A small sound classifier, trained from scratch: widths [192].
Rows from block 7, named by matrix and row number. Rows with one number belong to one channel. Each number is 500 + 40 x the weight over its row's rms, rounded and kept within 0 to 999. All counts start at 0. Numbers have three digits each.
# filt: filter width-5 conv, dilation 4 (model.blocks.7.filt.weight, 192x192x5), inputs 64-71, a 5 kernel for each
# gate: gate width-5 conv, dilation 4 (model.blocks.7.gate.weight, 192x192x5), inputs 64-71, a 5 kernel for each
filt.36:549498513572448466434456515493449540504476563529553457501495557531478524522548442596499513426489505469540514450505464444
filt.37:489445499624525474509460538488486435534548386465438493465469521487429501545467464445450488462522468464545460496474447465
filt.38:597484518428478478462589519451506536483485401529463460491508428480505503530567500553534535519455474486563514534532502553
filt.39:544501503470461539532442529511506457526429478506479490511528501524514534470533503511472561525504468462496500459433461466
filt.40:530450475563535567433445450449442491457471480495486483475443460481460519492579530502524504477573498449548498566515502459
filt.41:454504518492475522485517446510482491561605509506496525525524487478432557459497571482548496554478485466467578494508489489
filt.42:460525550547547485459595463480548477580494434538500500503542540483518447540478564559562522519527523521478459500513458485
filt.43:475470460516458509552488492559477404439433432468537528567495512472453524454493585507492455517442484473465548546580456507
filt.44:480553535547468452482473584533494507512482533477526481442515466477485498485490469477405492540425571522438528506485525540
filt.45:539522463529544507539496468481477468445473512500552505518546499478445509523561452485511535517441560567552481469494494473
filt.46:578556475526468523502452458437549493460416426440478462506457537545447516489508448468478541468501491480473477472545508469
filt.47:537584470487460543501527456553492432503508551531546508474499454461486510543439471532566469478436543458522500461469388504
filt.48:505501507474452536527474372518467541476493542484480506450502507471515518505525496535524509429496522480531463547479536529
filt.49:452516522482498543539493496495429408396384455518504536484478455547523568525573539446516568524491492517442531470544543502
filt.50:496466523518563474516548489487452479535568503581480492515458560475420448519532520594483486500545555459477478515491473508
filt.51:477479515508473542518445489448402506553454473548472517532530540521488489513513509447481504536448453477509540460487506472
filt.52:441488462472551471443446490416539440480493518497550524435487503480503450545514497515522515440493467535506475499533464415
filt.53:517497493485526437416457424491548517467507521531436528464478442468467434541492516548479497535499547515511504492493568479
filt.54:457511533521518472450488534520453467476347491472480491540498528563433486564502457468535514467501544586523490468542519428
filt.55:530508513456480447477452498562486468505409536599535565496521514541490504447512480511481481428510435563510526586588547534
filt.56:477463482560517497441494427495489563427497494531501505566482477516477486548476464595482554518587525513495446500508468550
filt.57:494456494488507475502517471448544466464555480533532484532503450460515550475528445509468475461509459495504495559456436542
filt.58:508447451479569573512509507375594487506487491490487504456491548536546507436540497448451492398511478503495449523466466525
filt.59:461542531509520545572457507485449532539542606514512566489536552449509437414536481503451576494501474541489482453451522540
filt.60:516444466457554468484522509512521508569514505515586519457549466501545508515502523411467438530528485525490470526463508440
filt.61:452504562510483552592593576488518541504482581478481503473502517495492518475564511527408428519484440470529498510495514531
filt.62:461507505495409528500516485483508526470483610511472420463561525504435443465522511524546501468537508528471420459491419487
filt.63:515541479526480437571453498517477480447485475471463484535472526516472504559507535536495506493500492514469467495465471485
filt.64:485571554521472568399563465479445539466482470461514517522497595459493502473490452550538507520451558449511540469457579530
filt.65:447451520569467565443492491517458495479476499481486530529488520452512497506515501489507543450519497527578514500497547492
filt.66:505498510517449459495525410518583496542407386563446561453471475514486535546499467515438494472502548482503482448533479493
filt.67:625494444542541495514559534497542462485451532488521481531506532485438522407498457500527459512517544473486479522441474560
filt.68:466493486542455476507442570508594506476457503482510427460505433504533527548520485448433506496484524463501525509553527499
filt.69:543507473447495506440541522521507508519546513502523476475498483481574486474517534493481511490568480578516497515501464457
filt.70:420540437452523515474463544552516480486476500486498500486468438499485527465518430516524452532467518460503453499546459567
filt.71:454488480544504493420502452498506479493571443524471546537555524473457538503466528504504496525475525502524495514473491581
filt.72:534529501424461509572516509453493472493521547508484534459481410564477491504482556520492439506441484527503511476554537453
filt.73:513509489480548510517495515457516446461526551477555487577495462485499423516519508489549518458545475551482532453490574505
filt.74:486505488565544399498569456456543530453544500502504448493505482502486461505552507541503511515540471436549508525443468527
filt.75:572551499562492463505467578521537483492484520489446497522504516484482437459461483498549581481467552424484477457529484534
filt.76:478565570487465427549514448551463460538422496518561549546508520498516532512441451588512513490509489487511502503521532512
filt.77:459503527470505490450513448489507443438523526466564492528512490541471509480460544537485448515499504484466508478464459577
filt.78:575559464431503566474507491550471478490473477463473543477496559520430570517533467451475579563509500477510508536509510549
filt.79:537437472491494545409579529466438470454538539514600438528456525495494522519478430454542505433478480449503459557504520447
filt.80:537433469477477507535442557435466481502502487387459521493535535526515595477498444536556505498535404422509487447501471513
filt.81:476442481450557536486486526562527502427508484456476503513511481522483530506472426548502577482532475535442449440481539489
filt.82:523580465493518569493483522539571522505451442527523517464504480476487515539513476445453439484501456492498449481467510498
filt.83:536543509510456424375490471505552529497411557491538484435571467514462543521472490502482488451532540481498524552472528477
filt.84:471441495545441551485513454518510427526428533521501530485458532513548505553450530550498490506476501470489499477490509516
filt.85:548485571531492528459462513512468519552546585491503509495510535493531492501457447526489536474561506478514477552505424432
filt.86:516518502487469549528476435453499514488497551444473492560481455451516449486522466460489438476493514521545474440530485515
filt.87:405509538487433504442483512528464513522500524470504546507490426455445501562451544482460481517457472461558534489473506549
filt.88:539518485458502425467506438449405483464520487562506453552450484457541492507540476501557496518556546499487549525530545471
filt.89:516478510478461540513544559534518416533528476526478430468500434497464477503477450534519506453537539472536474486552540465
filt.90:513455535493493522491468581503531533493536478507555497449552448470503502495432539501547507496501505469484488504488554528
filt.91:473467493495441568496519462515560535531473494473486540444471464559506477582545495542489522462501502458474537455503466502
filt.92:493526467565557554513495506511522496566493565460474421459427549544525524512490490449480419466493481464512440481561558418
filt.93:527507513493563604457431462479539549580526490471537465569480428509501459507557493505454437468529471493467464448489477417
filt.94:496519496450479442565518475517493439547516479540493470494519506540469583562493488494569478534508563525521566495481504490
filt.95:422506495547509465513548502487565536520463576488452509475494590513510425484482533444468483526489526426520527570475453417
filt.96:487504424510501454542454453440532502529510484433444569503505508454464480461494506540562557518458489477507512484495527518
filt.97:492515450439482545499578500538493434451489411489501489526550442514530586479585517521532477500463524515474466452531516484
filt.98:550524471471543484497514478474467455475433562516470511517529538487526505471542486432551547486535518577554499481532564535
filt.99:536524432552464510479476448482451474502593430532451517468476495524522526470504458498545504484472569543519477554509468497
filt.100:493588430490522547589478542452462535459527454511475527474516502519514549469554453440492481491467505443491512403573500485
filt.101:541416539550534550463487455513442533526561505557566468549506499453454482556464459474518521453512472506454463483481431506
filt.102:545461429499463501534451500458516423432476557465543530502541554514520521488526463500445523454501514507542460532481519568
filt.103:517531545465550576488537431483568504482521474520524492526493526544568461503527520454494421510470465582423423533467549497
filt.104:434455552367459499580540468495445537507469544545412480440518521548579552464461550491532551522499505507513512535472580538
filt.105:385506495581492475545523493494452579561474512495536508478503502558454510523465454583503440521482477457473560433485467530
filt.106:473497467508533569450521477467561518540521455460523466509454516480501427541491494538517463534502534476463551526524539557
filt.107:506545534523466528515539510545478450533495555566518452492535459535538487558456425442449530440484570459529493532437507497
filt.108:498513493475496519512503584465556552475510452483465456465468484492504498480495480492481517527502507484514494479460494509
filt.109:454566482511493465454467536555501520462436610515531518458473491494528593497514461584492523489421506481584435520499561527
filt.110:466437474489535471412441472514436531498466501517499483529599500498555466529544499574489456519504524497496495483509529547
filt.111:545519463495463500486508571435498411514450542441512548540527500560564529515480545436565495474459466436524438525450536519
filt.112:520467441517498533438495526470453481529509481518500533550511534507450476433475497503551454435465491511557456559515518532
filt.113:579500444513439443479576529535455532513529544468497415469555470487551494524516479483449429476461545438507441512526463437
filt.114:520430508593506423483463506539492398529608484489515589433490561560454477493420513419517482506534547514462535456518484490
filt.115:558482498481532495510491467479491447452531502515563512513539488574487457503486483588525533509488488525509488490496541574
filt.116:519494513472529537468482579494481424492478557508454508458475527503478480589482532525515469500480494494510477481510470551
filt.117:550500531484396471577500485540510494547491560479527542488490480480460502516481423545503530525505471461504505427429491469
filt.118:494508545453441488459490518541526515563569484469552479497436510465504539496524505534493502541497523472536519407520525537
filt.119:530547489535452518487498547491505446458543498526493501551499463487512564486527541536465522581528470487476525487488468514
filt.120:413450543480488471506463495458502553522481437516473488494551544470517536488437435453466474521545459458489448581502454508
filt.121:506604525464564518535465450521459438483548432461463470502500590455516511535440564435530446473528525488504437541488470517
filt.122:477504562468540437463565540504464487539572538631473534514430502536492522476504447437471568519486565504423494575506451502
filt.123:477518559501548540521507495505586475487536416534456469469471482501554512577471556473518487516503481554533504533544528530
filt.124:493543468477489534460526477373468509492481571501484506503518613455480499510499474500516493491466476543508438431529522540
filt.125:528629435466451432534484600516543448514547532479440492502493472512501555514528563512432511422445513443525397446430473478
filt.126:450455476540483409548455469457527475516539510468535512536611463527479516421503476505465584590495476497531515456509492438
filt.127:464488497506522507440475480529578498521561489540491565474557536550496426484505537527497585544489425493496562476491511418
filt.128:473526515439526516487538454522536463499516517513489491498455490494490506550441547514514577511423500464505486442460486458
filt.129:514501555515490495547472505480487473505473447494489478516506475482493451528472567480450514536490450589526421398459434505
filt.130:538545485479478548564460488487513561505452548526457540501524484445486465430534505521421489412497512530483477517468506496
filt.131:536464442593518503508545486521484527461475471530556550475447522436533478475546516569559500465550554507479541536537479487
filt.132:453518538539487477507481475494469546417525517467461474495474543426604438454567540422542481475512531595520513469435494531
filt.133:519494432502465618525459425444512508513415511515487541547483493520520496509536542457493522522552517499465505537538508507
filt.134:458475400507530548495547507535475514527476516533490506542517489453493421512503455515509486518435485501475470564501486461
filt.135:521509473571502523367486510424491470463459480508458496501555548494490468497492440560461591529492458472492444516477493447
filt.136:511515465463450460433548539453499573469569570509470520476459502500473495508547543481429513475514541405456547498510500488
filt.137:513495521496512496525491516437496463519463472475452499458519592483482475444487429453528518506549535513534441407527514571
filt.138:420499542485498500512490567494505517584540522536455541483526513503472448453396454555490448485510418511426435588455456474
filt.139:446550484513477536562493421461433549477499551451527497475505455566502517511460524507478518512512505498480572544474458454
filt.140:488557522487526567440476434523538421484525500434516454525460450493510497454470503473485559485509518542480513487488504551
filt.141:482455537463461539569475489526558518430468565485468460565496553502445478483507536438510463461566480494514555430514543516
filt.142:481528526514459432432526501479525518483524475458492527572478467506530473536519504504531429506445522516486453449458501504
filt.143:447492472466554501532487512496524456526533468530424480588485506549440523543502553509487478447468543482531496502613464598
filt.144:556518510457493546453467521505462520478468492529507432507535499458523494480546531540461501540518466505630566446475467547
filt.145:458537498394475443501515467471548491429495501529482494499517544561463504505505529548588574488517466574531466571500561476
filt.146:500476483477489538561481539567493499461566472462516471440452511476505454476519508510523489457483544479544502527533477436
filt.147:498581496486507537561488481479492472503482447517509554506503500519502520516575450473577450474504545514509534530544534507
filt.148:460513505502417542474519544587458493441520466508535547511468506464549504547499464445498503591501605476524523514465513459
filt.149:525506476452501530515493472545537475521472526521489459463492484482469482509467524549448471461540545546445516540597528439
filt.150:506537516485477407476570517576482557502449463537484444542469482441586499556504498448426488421481492447421462482594445549
filt.151:541507479502548443537424432542457486515497403479482503581490495497439439556511513511526532435488544495553537461539525525
filt.152:477514465465499495590438534510458468451585498544569530416425437527476497509557478437510481457452520504511481492493508521
filt.153:509429439482509419528510435495506561511470461477506504546473465504509500512491478496551515492527537430538517513543460449
filt.154:517511478527426458533470457526487525488456505549513530451504510481566565563528483464537452510509489488465512577529499501
filt.155:444423554480460444438538409462536522436469480508508484507499498504467550442422500456556571507494487486496528512458482478
filt.156:511538518503520426520414494486422513501514507502494550502522507494510452488494454444477523466463502550485465460473505484
filt.157:517562545495579543606575512548494441508441548548555518529470493564514432526492498491477454547482496485489481518532534415
filt.158:482533500512421542618446386352497513508501546477538475490532467509488530457449427474494483468469560511514519456502564563
filt.159:460476519505557509563434440517591411475466567456463496507498506495526529502505527504452465479513462582484515501456579488
filt.160:479465525530562493453514494563518538477510503441519518501469502547512554470600458478524602493474498548431571568466576534
filt.161:516553495610416536511551417492562512441406497527570475469512440422516509522531480543510475519519472480528510548487445580
filt.162:524527506461577526455557486513464506533526570482574461430491435509539474463503552492492517528478474499537503496536508448
filt.163:514546499504505488477489509444491560502479556482527526462458533552482491533547457535548512480572514467489501480509502552
filt.164:498496517438563464461425466521498514534468436511485507488480420509443513476485467527499531490507511501516556538534527479
filt.165:501511462510458439459474456462557496464506464471515521544461481483485511530545474539472477559511500450451516545506516434
filt.166:555539549574494509503517493520429355519505481486504519490470462521448478456568453495539458478536497455497562516502493510
filt.167:497483499550456536489505578458533504511492453488522522531447534522467523563510500419434470418470511506567478522441480563
filt.168:547551522478477507474462451448535474435480447543465564476537480478524477525492447417501505500534492534420402470496525476
filt.169:507516569528464506472508458479539494558494485468562436467541528503476436510551519500484526517533510479502529498506514586
filt.170:470547550560512509506481537472457561490407543527490501504530555486480535479477526535555516502430539480502485535524528575
filt.171:541550483516481506475518426538616506464474464502509414546534487542558521424463460509432532505482476506518495431451524426
filt.172:522496536532560433441460519570434515462537525488506460536474528492482476552456436522523503466488435490515452517483505538
filt.173:464551510587455517470526491503538519475494446446503538488522451476564548514565436490481525530513472455531479459523497506
filt.174:519490458492444487531524509518495519450439507470507508557468507527501507500541568513451498511565494511495529489563443502
filt.175:479475461513472465486484530538524543573495506508521479553536490450538514564523533425492488499477465538480507389419477542
filt.176:455472503511539493514412487579553493482537546503499515499466469509461503477481551531478558481481566567552557547546525449
filt.177:484559439554478459573504471435543547513442523540507499546559548533464382459491496594537452465523473466469511482491501439
filt.178:430537553550483538559494518415431552486514486488503485508529549492498463463371489518561544489472526488479486478503486586
filt.179:550528540564522499478518498560470494569494490510457536493546467522520485479531548479546555501522527520507415568434521465
gate.36:539415459495501552506449497565478460527469599455504556458513422557573550515496465462483463498601461537489514486483487475
gate.37:452578484519491560554483523548496520546533540489439452518484559600507557504490493531485501556496459498444506562525483529
gate.38:474492495496488438500475452568510520570526562496464459516504527590510510539564495442457540485522490519471557489461485477
gate.39:443529491523534505437427504469426527414552541527485535553558450464504472542471503480494450465506484556490440536476493448
gate.40:437483530535504535518480497498470529546499504491445468541468538544463483480492465596500473505473499466444392438456548506
gate.41:478571470528506496483481530530522493503512492561511529486471488482519512506481475524521489519530463529510527538483486508
gate.42:560467498474524516514538529480434505506452559510483495463509496490440402504484529564484485483487481504470512542477542559
gate.43:514438522568549502456492543516530515504514471510502482509555511523555487404539419489592550496597516495484572538544442534
gate.44:550456590507493463496454546489465489472481519493517479463489534489561501500488532472476540512502520481475521455494516508
gate.45:484502514506448429529469494445453513575556504580530509532483502508456447472513430561479488472522495497500410479481429498
gate.46:512490387452502489563410421529566509536503470489480588487467474533513532489474518526542537561516519475516493526493467555
gate.47:520541482491479496514523472517566530514576496528559550512495472482525497447483447531520477482461544484488450450503556457
gate.48:482505522530476511517454517559453490523499553504468506493429469550473534482452494499489494500454524546538464506458405515
gate.49:557468484524531551503482583481451433491553519500556520472484466500413482520426470480478457512503481529483492445498444586
gate.50:510517513511548413452494462521519457504562391543505487462486509497438485440449466514467556464523447506498508534502455499
gate.51:492488498421493482524521509548443493546482608549485431456483493546621430457534437481511494506553528553420432501475402502
gate.52:513616527497530562584543472559504509463456433469481546547578550509505468552549488531549409482519532504531547515529487499
gate.53:514481506460470511515551495489473528588466446556526486567513518435452415508491478433501507503464544441443582412495483484
gate.54:463502527481465543525505522479544549540545537535486478468545474524486469492475529546434457526520463512438486496415469436
gate.55:480467495490438539421517456481517519409531531526458552495460445473459516435512510586474541468520415504530461533473440446
gate.56:510548496517467518590518497497514483523507522513551446604513489500525438521410536515460497526526506511513520425476473485
gate.57:446423517514508485516457423568497579561542478441483540487438569475409564463571551497411493503536553435480484519509487512
gate.58:485547516507531525486549465454580509476533518508554531548460499471504514503470462525496462546487489567439571417500511459
gate.59:557541524458456583494496445554513535529516519500497498421516536531533510437488455568476436535531476573592522564523464482
gate.60:524452552538463538526474478448500483497527556552499470500480593549499545536516477513419433499548472466538493524479499397
gate.61:396489492493459516504538503505493470507506474530520460503507484504583479450530497459466541452561579540435558516442527447
gate.62:556496471495477418468520432505518552512509484523509472570472515494523542547465461443541549481522463465494471445445495531
gate.63:534501453482515516419481523521521514494418494458478456554543465491518478459539444476523496509482478508507503516512533500
gate.64:446488564535633556514521528467625494469564458484451534500522436530516417567436454533550514555539543443532479477446464428
gate.65:483455528497465551581424432442507506474547539521483468501566559554548527464498504495496500457538517474456511498441566500
gate.66:506543525489495467443461436476528507526492502512511436492454465519548523531484444503511502445484551541499512470549499567
gate.67:527558580478532453583509526536551458566496494441482507545528501458426444472468548443461586529447535530470453470508551512
gate.68:526504511490530494585517543504553426397467461469539469480414550506428441521525521490528529439474505474479475474496506429
gate.69:512534453540488474545488484522454443555515521540473558508455525502481463466568501488524499454517498568480437523483583482
gate.70:553473510448491522520485556477511514524481524509497526483490454525490424624419546486540573529484568395483547476540501549
gate.71:497479538551421497481514460530512521455492517524542513531492478482488447527497438498527457531552499500502520486475526508
gate.72:524503476472486556480427556508477520489503538525519513557556505521511520480470412443561501499495420521515451483420609444
gate.73:551470525531512479541570480561514476494526473511482492530471501484506500502546427514473500499546500440529552446578485477
gate.74:535508511429540473438513427564554531507531496496474470457549441517430481416471436513464467472530498537467496444433472502
gate.75:528571590533544498581502482516479531528467525460461447504449514536577460546481478461502448547469491489506519520525513480
gate.76:525467584522478445467510530500456453532571503467478494475550489482531488499487520490444523491530450477436503445508510445
gate.77:487544562506593509487520492521549500470469447495475509494472467443485533498416475534530590599498536482474417519468505440
gate.78:529535543516464546554546469489493502476502466505481486503538470484452475547514531475435478498462507543485509493515520523
gate.79:544471496433388481480455522516567559448479491491517465579554502413500564486564505475506463496474506591538503525546450488
gate.80:531565475509504530475504457503443511476552540440415472468539490494522496559534471514438419533487461474495523422537398511
gate.81:484500388485547556522503435470575572510501511477534458477553481480468453555448513504574470542511529536476482519549492578
gate.82:517470496459495559489539521474528565507475433534505546461517517539493525471596519576399507521589487468504524463498523532
gate.83:463543518455519520565475467557479484521529487477484553583473524577451490519558475465597488450486507491505487504489450542
gate.84:533485499566499525509546505399546574506574508476529530508550517521533452467506516492491566551454464497523499472571500484
gate.85:525516445454516503560456541533555449485526465450493546454480557529444518567507447469516479438459538461511459453505532508
gate.86:493492547475519524532515487427511496509474552434574558479549510533479512493494483404481607428461492521533426498458475453
gate.87:574434493462500488568493516465561495563420432512535542499616492529459578455533555519510525465490569496516464496560481509
gate.88:482498489503488415527454540499539525488450520452498518433478602501446518506482504435494570544500477477496464467470448456
gate.89:462488496465451535475430515509555525444406458470500459506500528524495499450497564462478461537519473518500492485400550430
gate.90:446465494469553398500462537524410499505489480528552496524560434475483522519405519489510471502465503452513497535528491447
gate.91:553539526551500556476540523455480408493486464473522492490486543515509486560486561595493501508489466492469499498594472489
gate.92:538527493495492428485507514470529511512487497521510579480499525434549541445419526534545554504500489542531486557514532499
gate.93:536522563444532486484473491518508508529451487527472477520483480495514464542517447479487444491497524493523430440516493569
gate.94:573501556513518519520495486443539566477459462523490459500459459524536439469565431495523448487449428529506465476478464566
gate.95:590473536488445563571460507494463484571514524477494439483537497537460562487498542536518516561533509485493473527425524493
gate.96:584480502540514461501457515562545483499476551522510471569472498437577457543500456527527496514497505521403489497543484464
gate.97:431482519449402512515500520461502550538490535522507508429488512499474502512488461449427397433516524470543490470517487522
gate.98:497448526539520488517526456537462477514463491470525579484512523481523483575479521479484468480530539470552517443519513460
gate.99:552485475520603439558569529520520450551531521537552506479517463552470523542566486538495454440472510437531465423494430543
gate.100:527478446467482550549536493446529528465569579440461480500538547562524488463478455505514479527503504480445505439586505471
gate.101:510494463491535457416494517496428439547521535533524541543479523514405500571495501456539513515430543441447529496488526505
gate.102:506526545511515495423494509484465525465487437502560533479501544513452521503452448476479502441468500478525423479520544549
gate.103:448447502591519511477524516610494524505509563451494529497529569476562519481477459461551453524502544494502456489520445481
gate.104:412556453454493536499416480488460530506514489509511504498538510526520523454535446470568536471500478511496517560533516512
gate.105:554480560476416524566544476499541547450385465508500511454507505508551532496482492486538530476546460492479494548480502523
gate.106:506476507459475491437444461470497479494519497453536501480576535484496511486431535484504512498535477485559476461504479464
gate.107:509420547478542543459498523444534549558491496459443554497447511498479526466511432506580490535508524446519545522501461581
gate.108:491546443584472552470421434494492509479531536454520482526437475489521497452488460542467475581502470513488478490505469494
gate.109:453532488535509543557493539512552420495532557516458439516459501465509485553495506492572526476471495517515459463441436549
gate.110:547516566553487533463507567575514541475540419480470527541511463487542528520502489506523542463401399460466452480482513491
gate.111:522483490503520569447482464513511485517529473499519459526481568548519471507446482483492488506507507492543492481443462540
gate.112:476502479490558443519519456483500447496484430527456482466462549520510490524440456528515518504522467494448483538418534478
gate.113:514494456457553533485532446430497548488505496534408514480482466569518573533557521510512484512491504503508490469526492451
gate.114:580557569511470473510504504535447488552475391546470520488558490543474477534519504491449487502509452453555537563521536499
gate.115:556471448485498521504469470456547446531537470534464580498445552543516424485485549562538527443494527514496425537472500477
gate.116:553492488559486517566498449568513411525493514423403524476498502501528477507468510446460518522521510453445510457515463549
gate.117:543569438462433410480504602528522533494502475526485505466529478536461462470542505446513454501497518505505543495529466470
gate.118:468484500537447522564512498482476522596489478468544545495453515472516465539507467550512581486483478494414497503491459508
gate.119:501467504507567436500485471529509458501530467554458474492483482495541484535507444449467488462486519469453397537458523472
gate.120:450459546462409526469455510513469473468582556518496547487542555509514507522602547571487485489507514546537484569494492475
gate.121:423571451499527602475508425537528536606481470471511538514439502470448502586432439503540428476436454491506524504506493498
gate.122:534479555568542494454437479495511597453505494521444498494527474519493500396488499517431437474510492470451494398502452543
gate.123:571450525486482441508467440511538467469434517479483501604522546535487480507474467472514497490520467508448539606504488481
gate.124:486543519494562460453521479497534512459459466592497533515456441498628489487538487546511502480473509521465632521524482458
gate.125:491498502532463472534488481483470541557511498521475510528569530500507443461511584586474398563469453484531453484518457550
gate.126:552469539511477514558432446529546519388574526541424492502495494491497513486441464455570506495473442470560453449496514520
gate.127:496481506464492571463509476571552496467510451457523479513423493493536514481531461499428504498502466506495444508547464449
gate.128:507504518563451557513604520544506427513427500488468505449475442470496550495513457444565500542478443495552490440438518504
gate.129:559489518471542491533450506498508493579484495551450565516511489598510499491481477457481439445414506467494453537485508491
gate.130:530523558522509511479477498531563500495519401424536460498533450516458491605460560520479505511458516521481524475453480530
gate.131:502519462477492500476481537430517531539476488545530559502477567532472554519433441433522542503574474503518493478457490533
gate.132:482489526483599460505511499489465513491512547496530439447606454496447440513439494512451553509506520520450490512479465471
gate.133:538558533565496501556547472461473510487473527461499534516503495482421503487545429484476488480443524420555490491527511449
gate.134:484476449487564487449425526494572542511470568466528465472547582513496500437505548494477518450503509454467505461436442481
gate.135:496557508539454487518469506510485507518476553446523499513501447479518535472494430529508483429533493499522579496511443491
gate.136:442541473545452560478480531509526489498534489519519508470489445404458511463510432461533521463527540485439438440546453500
gate.137:465577523448518518486486481536473540530516540482459549483511495514537422478481472446535499448543470548505481402500519509
gate.138:495486495523426535559517500550523494516443491525564496490478489576485465490554468506476483513529497529542555533561532540
gate.139:481560506543402458565463472524572513531457487467455517455566480550518528472521561432453436506542461516512511468526516557
gate.140:424525529459469508523489559474551466552531483485466496459493563496477566502529556536488534509515502517520441501455487578
gate.141:558476505434491451482545555567529457553472535527507458506483487525548464508542500487445473416526475531447401508481472497
gate.142:533498518531472559496500567543513535568455521509451458443463449565516552489499499489540500546469465499478445475557467527
gate.143:535409537486451487531520541487512498517428481547499503519485511463493451537507532466442462499494517493467522449492503502
gate.144:472559500484471541501489545473531468494465459519485444449569517504473518508448469466553467530540573481543421495436537458
gate.145:513554490484470498478535517549494455486551599567530455541518468480455463509516561522504506503550612473503491498537462495
gate.146:507464409475487496573498489446441531569532546466427491504548613507516500459484476450464557489534485438442484410474439505
gate.147:523440479500474450467441501446570407462439541512450507475523506507545544492428443523497571470484505569526480450474477474
gate.148:468496562544491501488481529497529521537558517488489572450492458498517561499475464503503534419470424502532529422464521496
gate.149:462569489515548478473505404473584602480525539538490555557522463469461472477433464480640557502503534488543566496512523544
gate.150:496493501537535494433551480489485506527452521515491517492501528515451471505589536537427477498578502518492446511475492480
gate.151:504525489549404545456485511552495533557504424473506515549487449477503588462465515521469516552522524434547476514533462500
gate.152:508549497450495427567505552535510446483419454496522485497493562503549492485421495473486505455495475493506494486499534502
gate.153:526486517548540438447497568474497580457530612616480496508509494522510510508517461493553559542501500474564477415522490528
gate.154:438439503435471514577539454501504513560581582472478510492492477480493451499436432498498512467538472584426519431470476456
gate.155:503546470581523528483461445498495494547516499486475516530476501518500516458496527466445567427522445472542482529486462487
gate.156:532505501533554497542433514546644550562509524462442486510491514527551519500481458506522499478463546467478487453443500550
gate.157:466490514536514506405463475472454514553591519470556520538549442610482550516414510474441539480463476503586499483595500498
gate.158:490436510552456543472532458532522494504539502508570542579481460547477533514436472449436512550533483460546498527452595510
gate.159:524464539505506490452561563542455512505495516506507503481470508488492510503405514531425497471468506530468523520442464461
gate.160:537532547464533546458477508463454479547462552504465530581510500533470436480476515488498510451516480488385473524564466545
gate.161:537508480509567474497465530444596525525449541508506523533424483532455517477496519476421477512509543495503571447465496459
gate.162:521525548500473546516515516529595545489505473438459483509443445524499514483567473495472466500465472541478542553493456507
gate.163:475596473492494525538445549532475580545507539491534483530502541494518480548493451504507465475488548521505582505459540563
gate.164:493499536509553617523457452504430480544556481496541544512509476511483485505470474478560511497519492518491461521584501531
gate.165:541534466477503567529547425509510463530485554471496482531534545576520518508470554526501585541544503495550512500505453502
gate.166:469403558517502493501517389535519521466517593545532488455532487510535502458475482548586508488512457499489482450508514448
gate.167:463546473505515424523434533479568497518464403481531512532550537485498514487533499422544468495484473404538464541477502467
gate.168:475494420507547475459502476582551524502496511572518429464469547478483556541558427514552538458493465483469475492517523527
gate.169:556504491407573518475465460555543488527476531510478560497478521527499504560504440541453517470560427517456412550448501531
gate.170:590515509535505536504569575462491558485486587483469517511507443504503506490505506524515438459460533483556486512461507464
gate.171:523502467525433438470508461439550565545579495464513504537499520492509490575466488419439409451465505462491450514529450417
gate.172:460453481481541547529491499535523504486485523543519521525479466516526566520471509416411390613532567442474538447462502432
gate.173:510444444478511381496534472487414453514571479509505460548543491544482478502544496510522461487502557582504550440545519530
gate.174:528422513573560466530512523516526467495529472473458546493524482538482572461489476506501496494451543524490410525484497461
gate.175:456494541473465427486471422496493502500470490481485596484494496544480511568449489496398495483484498470475516449520531470
gate.176:508473507509442476518539578556467514503543436451493497518541471500446493512485608528556430446467521443516449523482553509
gate.177:498543465478416557502509523469480448538506469500554506525494560516507449416483418478490457415500534399507469492474501477
gate.178:506470459471523472544519525542524483495497496510465492451486492508468457559467483442461492488514462520406535519530487472
gate.179:531559562534441543489501445474623534498475560547498530538508402481487531494551530491525441536593538506546431546486522432